config.yaml
model: "image classifier"
train_examples: 195000
image_size: 32
horizontal_flip: true
dropout: 0.1
inner_norm: false
patch_size: [4, 4]
conv_stem: false
layers: 12
width: 384
beta2: 0.999
batch_size: 128
lr_schedule: "wsd"
Rows from block 2 of a small image classifier, named by matrix and row number. Rows with one number belong to one neuron. Each number is 50 + 15 x the weight over its row's rms, rounded and kept within 0 to 99. All counts start at 0.
After each neuron's rows are labels from the 100 images, of 14976, where the neuron reaches its highest value: "responds to" is what is common among them. Only what is clearly more common there than usual is listed. The data: photos of arthropod specimens (BIOSCAN-5M). In brackets: how many of the 100.
# fc1: MLP up (model.blocks.2.mlp.fc1.weight, 1536x384), inputs 192-287
# fc2: MLP down (model.blocks.2.mlp.fc2.weight, 384x1536, transposed), outputs 192-287

fc1.551:65 47 30 47 10 66 57 55 40 62 66 34 67 51 46 46 38 43 48 48 28 42 61 40 54 45 76 45 71 53 52 14 48 54 26 46 49 61 46 13 31 51 70 58 20 19 27 70 64 68 48 52 48 54 63 34 51 72 30 50 43 57 45 64 51 70 45 51 64 65 56 46 63 67 30 44 35 49 38 52 55 36 31 26 43 60 55 57 74 59 26 73 39 18 49 50
fc2.551:66 50 61 48 35 55 70 63 54 51 47 80 63 48 46 14 61 70 70 55 49 34 62 61 40 63 68 70 50 44 54 45 34 28 16 53 58 61 41 35 38 91 68 58 50 77 56 53 53 64 63 51 46 02 56 37 53 38 32 90 43 59 42 48 62 57 59 33 43 53 57 61 38 44 46 53 47 66 47 44 28 34 42 61 59 66 42 42 38 65 32 37 62 40 51 80
responds to: class Arachnida (37); order Trombidiformes (26)

fc1.529:70 49 48 54 60 63 58 19 61 46 64 35 38 50 51 64 44 20 67 80 59 43 45 50 51 27 41 51 57 25 76 45 75 55 59 42 41 43 51 67 60 58 37 34 55 74 42 33 39 23 25 51 55 30 37 51 57 64 56 17 52 54 54 35 51 44 53 66 55 38 21 85 79 54 64 59 39 43 31 46 57 54 38 42 35 64 55 38 63 25 70 81 35 69 41 50
fc2.529:42 54 47 50 44 37 75 19 50 72 39 67 50 46 48 56 65 69 40 51 74 33 68 35 69 32 38 72 39 55 61 50 81 68 40 31 61 31 48 51 67 69 19 37 69 33 72 27 44 27 31 50 49 33 49 49 51 49 56 66 60 00 41 34 49 41 67 76 37 24 47 72 45 34 47 72 46 42 33 53 63 59 21 46 40 46 99 46 67 56 88 40 47 55 53 70
responds to: order Hemiptera (35)

fc1.247:24 53 42 25 28 46 65 50 28 45 68 37 66 47 45 56 60 33 47 53 41 73 39 50 32 78 55 44 43 50 27 52 44 46 38 77 61 64 39 27 53 28 66 15 55 45 82 66 61 68 55 77 77 49 56 92 75 45 55 27 47 71 44 63 72 46 45 30 60 65 54 60 53 42 56 53 52 56 71 42 56 52 66 54 57 56 05 47 46 35 46 61 72 54 54 47
fc2.247:43 37 47 34 38 32 53 56 31 51 54 67 77 46 50 58 49 45 34 72 56 38 44 71 19 78 57 47 45 58 48 65 30 60 43 70 44 87 69 41 44 48 57 38 49 40 65 58 61 50 41 54 55 40 65 76 51 35 61 74 17 81 35 57 50 85 58 08 59 58 28 46 39 73 47 19 74 62 75 29 25 43 50 63 69 54 35 48 63 62 42 22 44 62 56 54
responds to: order Coleoptera (75); family Throscidae (37)

fc1.395:75 58 59 61 55 46 23 72 45 41 43 49 44 47 44 50 54 69 51 40 66 33 60 57 56 42 43 66 55 54 84 71 43 39 54 31 38 54 67 62 46 72 55 93 70 55 11 42 52 30 44 47 28 60 47 12 24 36 41 73 41 34 52 48 48 43 60 60 43 25 56 38 47 75 50 50 43 54 48 53 26 51 35 64 56 38 86 46 39 77 56 35 24 36 54 61
fc2.395:56 38 37 48 61 22 61 77 50 68 38 69 45 40 36 36 60 62 32 43 66 30 23 53 59 80 49 57 37 57 56 55 35 59 32 61 67 85 40 50 54 71 63 31 70 49 69 37 54 33 22 44 50 24 67 74 60 41 67 76 33 77 56 62 45 73 74 33 70 69 17 70 45 62 37 29 53 62 54 29 47 51 45 54 62 60 51 63 66 74 53 21 35 60 60 64
responds to: order Hymenoptera (66)

fc1.18:48 31 44 48 68 52 35 00 52 74 46 61 37 52 61 38 54 66 51 49 53 45 43 37 42 24 39 57 55 32 42 44 78 62 53 42 23 42 40 74 54 61 44 57 51 59 49 51 18 42 22 43 49 26 28 55 58 49 47 41 53 41 54 39 57 55 81 86 35 27 51 58 58 54 45 44 51 30 45 55 57 70 31 44 30 42 55 35 77 46 67 53 42 48 38 63
fc2.18:39 41 27 60 55 56 33 30 43 29 27 75 50 65 54 27 66 40 59 48 26 36 56 34 63 43 60 71 53 59 58 50 71 58 42 21 49 50 48 53 70 79 20 49 67 34 65 23 33 39 62 42 47 31 48 39 71 45 41 65 52 23 52 42 41 43 56 66 48 37 49 73 54 43 41 54 34 56 45 51 62 70 12 41 33 68 90 52 53 58 78 29 39 63 37 26
responds to: order Psocodea (28); order Lepidoptera (25)

fc1.619:18 54 48 39 32 80 76 50 42 52 36 58 52 64 71 42 48 42 38 58 21 35 69 54 62 44 75 51 55 52 32 16 44 73 32 63 61 55 61 26 45 56 47 45 28 46 45 76 52 66 54 48 67 37 80 51 70 67 64 51 64 81 38 46 69 63 20 40 55 70 57 46 49 29 37 40 37 46 29 57 76 29 45 33 31 68 45 64 74 42 33 61 46 54 28 59
fc2.619:61 34 33 69 62 46 58 68 47 33 35 58 35 55 45 37 51 35 52 33 37 33 38 28 71 54 74 53 66 66 37 32 53 59 27 50 36 54 25 45 45 62 45 53 53 57 64 40 45 67 55 28 28 20 57 39 74 53 58 73 62 52 68 67 50 57 67 56 56 75 32 57 57 34 42 46 30 83 36 31 59 27 37 35 71 79 53 68 71 79 50 38 48 52 65 52
responds to: order Hymenoptera (46)

fc1.387:36 67 41 45 41 71 71 51 30 61 39 64 46 67 68 43 48 47 32 53 22 35 61 52 63 42 82 53 59 57 39 00 64 72 33 54 58 60 60 28 38 65 48 46 02 61 46 72 64 63 51 55 57 37 74 48 62 59 58 57 64 73 51 59 59 56 30 51 57 70 54 34 37 26 29 35 47 53 38 60 80 24 48 15 39 62 55 68 96 55 23 54 43 53 34 58
fc2.387:66 53 35 70 58 49 65 61 32 50 43 51 38 47 48 31 50 51 59 40 44 25 38 31 67 37 72 39 57 76 38 24 66 47 25 61 45 49 43 39 35 60 42 52 57 61 68 52 47 70 43 42 29 32 56 40 67 51 47 57 64 55 65 82 59 46 71 62 61 73 54 52 52 23 39 38 36 73 29 38 69 26 44 26 58 74 40 79 60 75 40 57 54 46 54 63
responds to: class Arachnida (32)

fc1.699:40 55 37 36 31 40 44 58 26 43 83 15 56 41 37 78 52 39 82 70 48 84 44 54 46 67 50 55 54 41 21 53 51 46 47 52 47 69 18 31 46 42 59 40 62 57 71 45 74 75 50 69 63 63 17 65 46 61 38 32 29 41 38 72 55 51 78 54 55 47 41 78 79 67 49 49 54 42 69 49 43 64 54 54 74 65 36 46 45 45 33 61 63 19 78 37
fc2.699:24 40 65 43 43 52 38 42 30 57 68 68 75 34 46 66 46 54 65 71 56 52 46 68 19 66 38 49 43 56 47 66 41 46 64 67 48 74 73 53 44 48 44 50 49 43 46 72 58 38 56 76 58 54 67 67 28 38 36 60 15 69 40 58 47 63 34 24 53 48 49 44 55 74 51 16 66 49 81 41 32 71 46 54 50 32 37 45 40 30 45 35 45 69 52 53
responds to: order Diptera (62)

fc1.405:74 39 52 49 60 43 34 67 48 61 53 37 56 19 15 40 54 55 62 38 78 60 45 48 30 46 54 49 57 36 67 51 47 35 53 36 44 43 49 56 34 47 60 61 39 49 52 38 49 36 41 68 46 60 48 43 28 45 15 50 27 48 48 76 68 50 59 72 32 35 65 46 44 67 61 59 51 51 75 46 29 67 42 39 70 41 44 34 52 58 66 44 53 66 77 55
fc2.405:56 50 57 78 72 77 51 68 39 36 69 45 38 44 60 48 33 38 95 37 39 58 32 48 39 52 67 37 55 53 36 41 45 45 47 68 36 56 47 52 21 47 61 60 30 53 40 88 66 70 84 73 40 50 60 32 37 52 06 48 36 70 65 83 44 55 32 46 44 80 73 31 50 52 48 30 29 63 67 52 51 37 67 36 56 55 18 63 39 36 16 61 62 37 40 48
responds to: order Hemiptera (45); order Lepidoptera (28)

fc1.440:62 61 56 28 30 32 37 33 00 54 57 57 45 70 70 56 65 67 22 47 48 55 51 53 39 81 66 58 37 56 70 49 72 47 38 50 67 67 60 25 31 73 73 50 54 31 69 51 52 54 63 39 52 69 75 55 66 38 65 60 47 58 49 59 58 51 44 60 49 41 52 43 43 57 32 28 87 41 65 52 62 67 49 53 54 49 57 64 54 59 42 29 39 44 41 78
fc2.440:57 52 23 39 40 29 74 47 36 47 23 61 58 61 51 40 60 58 25 57 58 16 47 48 57 48 61 49 59 59 53 50 58 77 27 52 53 58 53 40 59 65 43 38 70 32 83 33 41 46 26 32 48 33 51 58 81 45 77 67 54 54 44 52 59 50 84 50 67 48 39 75 57 47 36 38 59 61 37 40 52 39 36 52 55 77 52 58 81 81 63 40 38 62 53 70
responds to: order Lepidoptera (27)

fc1.564:85 38 78 54 36 37 38 60 89 43 53 43 94 28 33 48 62 66 48 48 70 58 48 57 38 62 57 63 33 69 76 57 00 24 34 70 50 35 71 47 39 20 50 69 43 54 44 23 45 41 96 42 32 57 60 38 26 30 40 66 41 42 49 40 48 33 46 42 26 40 51 47 43 34 60 86 60 67 66 42 21 54 80 74 65 34 39 50 19 68 68 33 49 61 64 47
fc2.564:36 25 49 57 57 19 46 64 99 48 44 58 48 43 45 47 43 54 31 36 59 33 65 44 37 69 48 52 56 50 34 48 10 71 43 53 45 49 25 52 53 50 65 44 56 33 64 40 40 44 29 38 36 29 56 55 48 42 74 69 38 35 48 34 31 70 57 24 42 52 25 60 48 54 58 95 40 56 58 29 28 49 34 54 76 47 53 22 64 58 48 24 54 55 52 58
responds to: order Diptera (72)

fc1.557:83 32 56 62 44 44 40 63 81 43 71 24 76 06 06 49 51 48 65 57 76 62 38 45 25 55 59 57 49 46 59 49 16 24 33 54 40 40 67 51 34 24 70 57 34 55 44 39 45 29 74 66 30 62 48 38 36 38 28 47 28 50 49 47 60 42 52 49 37 50 58 56 60 49 66 74 46 72 70 37 20 56 65 58 77 45 46 27 35 52 65 46 55 80 80 33
fc2.557:41 36 46 67 76 25 51 69 99 56 47 48 34 52 36 68 28 49 34 25 64 45 53 43 33 66 33 42 46 46 40 45 04 58 61 55 43 49 36 59 46 34 68 38 50 41 59 48 51 34 26 48 45 56 43 53 42 52 67 55 34 47 58 56 27 62 51 33 50 63 35 44 68 56 58 83 40 43 65 39 33 69 51 44 58 42 39 33 62 37 42 33 56 47 50 43
responds to: family Limoniidae (31)

fc1.328:83 32 43 63 65 64 62 65 51 60 64 31 38 28 33 24 34 53 75 50 50 57 58 55 44 39 71 52 60 59 39 18 56 57 42 62 60 39 47 40 31 28 50 55 12 15 45 55 50 58 50 66 38 45 48 37 44 53 28 55 40 53 53 72 56 41 31 65 43 66 68 56 50 33 40 46 29 71 45 47 47 34 50 04 49 58 41 65 78 66 67 56 58 66 59 00
fc2.328:55 71 84 59 54 81 39 40 32 42 69 36 46 61 51 58 51 58 73 46 40 76 48 41 62 36 36 50 51 52 58 44 73 29 78 40 55 45 49 48 57 50 34 67 38 71 12 55 49 52 79 63 63 71 37 38 33 57 25 25 66 43 54 61 55 28 14 68 53 47 81 35 53 39 48 40 41 27 43 75 64 72 58 39 27 32 55 60 08 14 56 70 47 44 42 47
responds to: class Arachnida (27)

fc1.252:53 30 36 44 50 51 39 47 22 57 39 63 43 47 53 24 52 66 65 42 58 46 55 53 48 47 75 58 65 58 25 09 72 51 43 60 46 59 40 30 23 58 27 55 14 45 34 53 37 58 39 65 35 33 35 44 41 39 13 57 28 51 51 96 40 39 44 57 36 57 67 47 26 46 35 36 34 65 59 36 50 37 40 03 43 38 42 59 87 71 63 47 49 62 34 36
fc2.252:64 51 44 56 52 67 54 52 29 32 34 62 47 62 60 22 63 57 67 47 30 35 41 39 66 51 78 57 62 62 53 43 68 32 30 44 52 56 42 42 49 74 41 65 58 86 48 47 47 81 65 39 44 30 50 31 73 47 33 65 60 51 58 63 60 45 64 61 56 56 60 57 42 39 30 34 37 72 36 47 61 19 39 45 49 78 56 66 40 70 50 48 46 45 47 61
responds to: order Hemiptera (54)

fc1.667:77 35 57 40 40 45 46 50 34 48 48 50 52 48 57 48 60 57 38 52 52 57 50 47 27 77 92 55 36 52 61 39 53 43 27 71 62 45 78 19 21 44 49 45 13 21 51 54 62 44 71 51 53 67 90 63 57 39 58 57 33 79 45 81 52 40 11 49 59 46 57 42 49 40 46 46 59 63 67 15 60 48 75 32 52 63 26 63 53 55 43 44 53 75 50 47
fc2.667:56 42 35 44 32 23 74 55 28 44 28 62 62 51 48 41 63 59 23 64 63 30 54 47 45 42 66 40 61 83 51 28 54 76 29 61 50 52 55 27 40 55 46 46 70 37 72 34 38 53 29 30 29 31 67 61 72 37 77 72 48 59 37 75 69 57 75 42 55 62 27 66 50 29 36 29 59 64 28 17 47 32 36 44 76 66 39 72 77 79 56 39 45 72 59 69
responds to: order Hymenoptera (46)

fc1.418:46 65 50 46 31 56 69 59 52 34 79 08 67 34 27 52 42 36 61 56 38 68 55 45 46 54 41 41 48 59 16 62 31 41 54 57 65 53 47 48 62 25 63 46 65 38 48 86 88 63 46 74 67 66 61 54 52 60 50 38 66 57 45 39 61 67 27 32 71 66 65 56 64 50 65 66 37 69 52 52 42 33 56 67 61 66 40 49 42 45 14 63 63 30 69 20
fc2.418:37 23 53 47 57 56 53 52 70 57 54 57 58 52 41 76 43 45 59 46 57 58 55 61 39 83 35 74 63 27 44 80 28 63 64 36 27 70 39 65 64 28 56 44 36 40 55 55 57 32 56 44 53 46 42 47 45 51 43 61 36 45 48 27 27 68 45 31 38 37 44 36 72 82 62 60 43 52 77 60 31 59 40 71 48 37 63 22 60 41 48 24 44 45 64 46
responds to: order Diptera (66)

fc1.596:38 66 40 51 40 65 69 54 33 69 49 52 51 57 59 55 41 47 45 52 29 44 62 50 63 43 92 53 65 55 32 00 57 59 36 55 46 50 51 11 34 57 51 47 00 59 36 71 64 65 54 50 48 45 69 42 67 60 56 52 57 67 50 59 68 64 36 47 56 74 50 39 46 31 25 37 52 54 30 66 69 21 54 15 43 62 56 69 93 56 26 63 49 43 42 58
fc2.596:65 51 28 58 45 49 58 64 40 44 38 59 43 50 55 23 55 44 54 46 35 30 46 36 63 44 80 51 51 67 46 27 56 39 19 59 48 49 38 36 38 71 50 53 54 68 66 47 46 79 50 38 30 18 55 39 71 47 53 70 60 54 57 69 61 51 70 53 55 71 47 53 45 25 41 46 42 76 33 39 54 24 42 40 62 79 44 69 67 82 41 49 54 47 47 57
responds to: class Arachnida (32)

fc1.61:71 46 47 27 32 37 41 47 10 45 56 54 52 53 56 53 59 58 28 53 49 52 42 50 34 86 73 47 43 49 62 44 64 44 37 77 52 75 79 21 35 46 57 41 44 48 49 67 55 31 58 57 60 65 87 74 76 36 47 48 34 78 51 82 61 47 22 46 64 54 56 45 51 53 41 41 65 68 73 14 54 43 62 47 53 53 30 49 54 55 36 42 58 76 53 53
fc2.61:53 41 38 39 36 29 62 55 32 30 20 66 65 57 46 29 67 60 25 62 48 32 48 50 51 54 66 51 59 68 57 50 54 60 28 49 60 67 52 37 56 70 44 59 71 54 60 28 37 64 33 25 42 26 57 59 82 39 73 73 51 58 42 62 60 52 76 45 59 52 29 73 56 48 34 25 57 64 33 30 46 33 30 50 61 76 54 61 68 82 65 32 33 72 59 66
responds to: order Hemiptera (31)

fc1.685:34 25 45 53 45 62 57 50 44 42 51 51 45 44 51 36 37 56 55 44 40 56 62 44 47 47 47 48 47 60 00 42 54 52 51 52 51 60 27 45 51 46 60 57 51 15 46 98 49 63 46 81 58 57 44 46 46 54 51 56 63 56 39 43 19 54 42 38 61 49 89 46 49 45 48 40 32 57 39 46 54 33 47 48 50 49 57 52 56 57 25 41 51 53 54 27
fc2.685:65 60 47 45 47 91 55 49 56 55 56 57 51 61 70 48 67 50 90 46 42 70 56 56 60 65 53 89 34 36 71 60 48 36 53 28 56 59 30 45 58 54 62 45 50 47 46 55 58 49 86 65 60 41 38 14 44 45 04 50 61 47 50 37 55 33 38 51 34 39 86 51 43 50 36 52 27 38 42 75 41 62 50 68 29 48 70 43 39 34 46 58 48 27 26 45
responds to: class Arachnida (25)

fc1.442:32 56 48 44 60 42 45 62 65 47 81 14 60 18 09 50 51 45 38 62 49 62 37 33 35 64 50 36 48 63 40 56 40 28 57 64 67 40 44 53 45 25 79 51 36 47 64 68 69 51 65 75 47 56 41 62 50 37 32 50 34 40 61 69 37 52 54 53 57 57 59 52 61 52 69 62 49 61 76 38 36 52 65 42 81 53 26 34 33 53 47 50 84 50 86 25
fc2.442:43 54 37 77 74 59 63 42 64 65 65 41 34 41 65 81 19 43 73 36 66 42 57 53 21 38 52 32 41 36 40 50 44 57 53 67 31 27 62 68 26 14 58 34 31 14 73 84 66 58 46 77 50 59 47 40 35 57 28 50 38 50 61 57 38 49 50 55 38 51 64 27 43 56 61 67 46 53 77 58 51 44 64 40 42 48 21 37 74 41 24 49 69 27 46 53
responds to: order Coleoptera (36)

fc1.696:45 48 54 54 27 58 32 39 25 50 35 72 53 66 67 45 56 64 52 44 51 39 69 62 62 39 61 75 55 50 68 37 53 66 38 34 39 61 43 39 34 86 44 77 58 53 35 24 32 59 47 34 31 36 25 16 37 55 51 69 48 41 33 42 44 44 74 55 40 37 45 45 35 49 32 32 50 34 23 72 45 54 32 59 35 44 83 57 63 60 60 42 19 26 23 65
fc2.696:56 45 25 41 41 24 72 51 42 64 24 73 55 51 44 32 70 57 25 56 61 22 48 46 66 59 55 69 47 60 62 52 58 72 28 49 64 64 45 41 64 74 44 33 75 36 87 25 45 39 22 35 49 19 55 58 70 41 73 76 51 48 46 48 56 55 85 52 62 47 26 79 53 47 35 44 54 59 38 35 51 45 30 56 54 70 72 57 88 80 70 27 34 63 57 66
responds to: order Lepidoptera (46)

fc1.534:54 00 46 51 42 62 50 53 40 40 27 72 40 52 64 32 52 55 81 36 54 47 55 60 51 43 45 51 52 30 42 45 51 68 58 53 33 64 64 45 52 61 21 55 63 54 40 26 05 35 32 39 46 33 46 44 46 56 46 51 58 58 55 45 37 39 51 41 42 55 58 43 33 54 37 37 32 45 30 47 53 63 42 53 26 45 62 35 50 48 81 57 26 83 34 52
fc2.534:55 38 43 45 48 39 67 50 49 42 26 76 48 57 39 31 80 66 35 47 52 39 47 42 77 62 61 83 57 54 66 56 59 51 26 32 69 64 34 49 74 71 40 53 71 70 65 17 41 54 42 24 51 18 50 47 73 44 66 80 57 41 49 41 50 54 75 60 54 41 27 72 48 48 38 49 41 65 32 41 56 32 26 58 54 69 86 54 66 78 73 27 30 60 71 71
responds to: order Diptera (74)

fc1.403:47 49 56 60 61 38 30 51 66 51 56 21 60 16 18 72 52 51 63 65 67 51 45 60 50 54 59 66 51 66 52 52 52 29 36 50 47 43 58 57 30 32 57 63 36 61 39 55 86 47 61 62 36 79 67 37 27 39 21 52 17 44 46 68 36 34 38 73 47 51 37 63 63 52 65 62 44 66 66 32 24 48 51 34 71 59 37 65 47 64 19 50 48 57 86 36
fc2.403:26 28 60 90 85 44 58 45 60 44 48 41 25 51 34 66 23 53 43 25 53 60 49 19 58 40 43 39 68 58 26 40 62 51 64 47 33 36 37 84 59 30 22 53 32 56 44 45 48 55 51 33 35 56 39 55 49 76 60 45 58 23 69 55 12 61 38 71 49 55 31 34 56 44 68 65 33 54 56 44 72 43 39 18 58 42 63 49 47 49 62 27 47 50 69 53
responds to: class Arachnida (25)