config.toml
arch = "resmlp"
dataset = "photos of arthropod specimens (BIOSCAN-5M)"
train_examples = 195000
norm_position = "post"
parallel_block = false
loss = "cross_entropy"
lr_schedule = "wsd"
decay_fraction = 0.2
Rows from block 2 of a small image classifier, named by matrix and row number. Rows with one number belong to one neuron. Each number is 500 + 25 x the weight over its row's rms, rounded and kept within 0 to 999. All counts start at 0. Numbers have three digits each.
After each neuron's rows are labels from the 100 images, of 14976, where the neuron reaches its highest value: "top examples" is what is common among them; "colour at peak" is the nearest of a few named colours to the mean colour under the peak. Only what is clearly more common there than usual is listed. The data: photos of arthropod specimens (BIOSCAN-5M).
# fc1: MLP up (model.blocks.2.mlp.fc1.weight, 1536x384), inputs 288-383
# fc2: MLP down (model.blocks.2.mlp.fc2.weight, 384x1536, transposed), outputs 288-383

fc1.50:466474466474455525498497482479486520511510483512551499491525534483565499541490501498509511494499518475514493495435511546495483510541471519502499476514565483476499470496469538467504520521489516534499476488484507527509504514539486493529512489496503496514504554546490576407506547522478508515
fc2.50:476518493522508494459493524500475506488547535560500551474504503505525513513482505534498485498495484468533512496483481514511457470486479524536497499473512459489471471506457525516470526531486515500532477478487520487483501455474490526481485533480492510484505522494457518533501492520536487501
top examples: order Hymenoptera
colour at peak: pink

fc1.457:461499484503488502472522515517541505531516476507506470511495548502541516520493511461511474501499537496481499508461533526564474541503484515521522482462521474471506497503488514491501530520514508517495470481519501526511540483471501479502488477504541436480455571509509528442475525519450475523
fc2.457:518513455539469486494481507510461545517549539547525535496487491506532512542445509538484518496509486488502527534472524522521484511533477501495467524478516520495499487497460504524503521516490532482514498460447516493473537499475518515482503510479506494494510542506487528535523503492514484513
top examples: order Coleoptera
colour at peak: pink

fc1.329:489497524497502499550517502545474513487498486504484467510495532541491471488514495533514544526486493524445504511543518483510483509491506459503496532475451546475570505466501474562508501515491530496501470498486504531452508455539478486482520457477499497515521528477479484482515505498514508479
fc2.329:492514489522487516496521466495462505464498514494533522501492478494472463541487475540476504501548479474468515479505497535504504497545479461493455486472547505480521532438490510510535461500465493491509497491485512493443461477474484504500562505471500451535513500496490518519510508496466499551
top examples: order Coleoptera
colour at peak: grey

fc1.459:472474499482497506527514504529505515523508476539505500533516542530515459501500510440530498530503507500499494500490515506587493563504494500483504476478493516478499497462537487539456504533526522509502500516499473502504508465515483486508533452464542458487490554507479509488491517502503504508
fc2.459:506489479482492481499502479514512530542485478499500501494529523502485494488484464479509519506505465499502483465513521493536479493519524495493494496533481484464540491473498462490505480472473468485471485497473524525521558512519482521480511503480507485476491485484512484456511539477493536473
top examples: order Hemiptera
colour at peak: grey

fc1.200:511510532496487498536517491508506474483497496483469473572497504500480500468497492512470526519486489533473526553519537495479496566498526505482511554504477542511525509510526502505519485497514515470464485499520481495509514462497507529475493502513489538497479495462530476508511466474499490470
fc2.200:499513474506471538519478492521489512497513487498505499517479502499496522551496473499509529498518508489504484509532523513581508524522517497478474513510524519487521499497461459495523492453476479491491493494483533507497578495486482486530513482520518499513529501486520498464522504500490523522
top examples: order Hymenoptera
colour at peak: grey

fc1.695:440488474496466526481527493492503503520505475518546495492519546479570498533494493488518514513492537494516479509433506541531464500515468531499519486503541481447502466493482520492498526544511488520512470496499502531499519504527494500507521459483511477498491553516486555420476515517469485528
fc2.695:482517462531461499465505492494475501484532507545524558444504488500508506522476499543491486502506479458506552505489494531532445462506475505517488490478524454481498490488460513488488505524476521495530458479488513521465564458472495522489506559481450473493511558479469518497513496520509485507
top examples: order Hymenoptera
colour at peak: pink

fc1.241:498499513516506487514518496511509499513503501507494462553499525489466482481503510466492529509464489520491515508502529498490514561502509499461484527507473529488519505504533509519486507473525530472488471536506472503537522475505518510483501484497531497509473539476491493499499468477488487475
fc2.241:483504494497473553511487509475508452454491519461488506512477475471484527528546487492515559511519544472498471484484542520559493523495501497499494533496527508539488509517487467470520485487497535483472493442519491501495541482493475463551502484550516507521549506519504479491507476512473482531
top examples: order Hymenoptera
colour at peak: grey

fc1.528:519516528487494496552509500507503488466495487483462496580485506528474500458512523540496548510511502498484528553510525477490482564497527497482524516493458558494509528514509478508495473499518492465464481486543480480465503447533506524477500471521466537494483482482528478513503458489502478475
fc2.528:470504483499479529492500475490492484464536466509510531519488509492508508535504476517519518509510504451511479481515539538558481485488498514498501495496533482464545494487466485476487495507470492497518486509501530526475541469472471508515503487498523479506523491497479524466511489521506519523
top examples: order Hymenoptera
colour at peak: grey

fc1.80:470526505554474515531542514493470498472498515508472479534507533530498491497504482531509521487533477504467506539519529519513482491495526488514487555487486482455540519491466441533530484519490459491533462496511514537473503498509501508433556456494481479518462485467488506467536489518459461530
fc2.80:506504515494469523481491516520492508506516463498494492453494510504505512532505475491505492486517505505502541494513519507445472461504522508491485517515504458477530497503476492497507501499484458531502468530493531561501470496495482495519502545509451511503508519465495499447520501507511535502
top examples: order Lepidoptera
colour at peak: white

fc1.196:484510539524477491480541535471468486488497505509468466538486542512518503497528507513501495494527498528474505554484538497504461536488542491518528524500496534479529515504507472531497460542504523520509484497519531530479536468510494519473544486493508507492482524464514498463503487505510537527
fc2.196:510455503524488495483470483507531529502456520465510527466481475540498480512457526528478494520479531513466526526467483489481485475554473464509475520488479479513486511508541517551530497515543520490492478492450463497467477488470526458520508526513472463517524514482488515520518530443454471513
top examples: order Lepidoptera
colour at peak: grey

fc1.76:461509471487466514447500505462493505555498490497511472497511515482533517513471490434487477487510517493484497519474514548536501497507504519496515522499550453507510489523495518474539536531499519494508519498522509525519507548451498530522497524495575468497483521510495538448508491507501486549
fc2.76:470503520489480556523453525507511489474496471463479470482480501491494540553504480485514486478516535475509522508505505508513506525523511510456479522466517519484499487524477509486546496477494485533506513518472524534496546485479468475552496515554476519509542522500519490446523501488488521526
top examples: order Hemiptera
colour at peak: pink

fc1.419:460531493496497458477538522478499484504493516539496511501494506474506464510497553511501480480500489496523473486455489514488484492457522523514515492506505488473461527485492501518387488504499480515534482503528518493507526502517514507482522481460498514490485511501488497481481431536517530534
fc2.419:529482460529476458518535483528478507493535488543531510494469489524550444498460525517487510532493494516467509457531509502509482517499473486480494511498521510500518518476527505514445522470516518471508502495511485528475496519454532513462503523444496462525492523503519579487526487520496478530
top examples: order Diptera
colour at peak: grey

fc1.580:472483490481502488503528503539501495520492486471477511528489525512488490448488499471498552553486514525477516522526492499537475528493494497480492497437472498483540508516616482509475526503542495472509480482499475526498508467541499494496505448509513460485481540485493483514503494439462469500
fc2.580:508474469487481475503526490502535477500470469483510506481519512478504492453508504481502497492475498494506504471519485492534471492470516505482538478531484460495498491505537467463469505482516497492497492523528482537525575508518510514480471521492493487487469499500508495442468494494510502474
top examples: order Diptera
colour at peak: grey

fc1.264:471515476504482496499530535476501497555511490494485498567485537501530522513486527416509476511519535501472504525478532542540472539481516493499525480488525472488525517523532500497481499529539502478535484485533484534516539504484499489495500496512570515506440535507520509465495481495505486539
fc2.264:519471488528500471499473532548515526516510541516506506490479506543543511496459554501495488528464525536502484484525457455515475498500481506511501502491465483532440479548518534547484549485554536478502487480484474508513486507479543488492464524504510509491495514500507524517501495478517467496
top examples: order Hemiptera
colour at peak: white

fc1.559:501479556491522494528526514526482493457480486483472495510499542539477514479536482526513519533516520526497498519524504473484491512497514496515501488502461543485509514502551470529514432535502508527490502500493515497479507449536463490504513472503486524482524506459507467519508527465562563478
fc2.559:494469494507547499452483483506512520502495511485501560542489502529508497511475501518502501532489509490492437471501501502523470453526485489561492478508492461494525504508507510522517505524511496488500474492467503477484477471481498487510497441505545479504512454484457510517520511463481498507
top examples: order Hemiptera
colour at peak: pink

fc1.321:460469479468467527488510479484507505516511479515542489484530537474570508538487485495503502496492531490521493493418505542511483501532460544501514474512548491466472465489469540472512520532485494522496473500490509523507523501535483504523512468484501493493498563535493572433489537525468508510
fc2.321:476529473514494490474510509498469502484548521573503539469522500497523516509489499531502490495498466461535529488485484523530462480473478528517502476481514472475480466488454510498460516517463517488540488476499523481482529471478486553464489527469475503471492523494478522525493489535542489495
top examples: order Hymenoptera
colour at peak: pink

fc1.372:438486458504451525476516505463480511531506487506536494514512546488560503534493506460505477492526523487478494513457520578545476484519494507492515491502565449470522489501470512483510526540508486507514477491507499545494521527497489502506520499490536490508458543520497565429504511511482484554
fc2.372:479508484524479517480477507515475528486552509539510536464481497513535510554455501535503488495509497467510544515507492523536464491518479515499478509458529482477498483503454525518504515510482506501540483491456525513464540465444491509505502560496471489502528531493482544498514498498514496528
top examples: order Hemiptera
colour at peak: pink

fc1.598:481480503503489517505510475507476487477487508536513471511523508499487402468518484508481502501519436528506501508536516505529486524528505515466461528516492487479508484437515494510443496494476477498475480534475495517530502478490502524487549472460501499508477497471469498496486506506440503499
fc2.598:509506472476483455525536509500494506514504487536498473496537521490499474446494503471516507485480449508508508493499497475507505527468515516462534482523483512484467484461510471477452504457477503487502524486519506511534534521527506547444496514446494498471453513529538498470468506523535505467
top examples: order Hymenoptera
colour at peak: white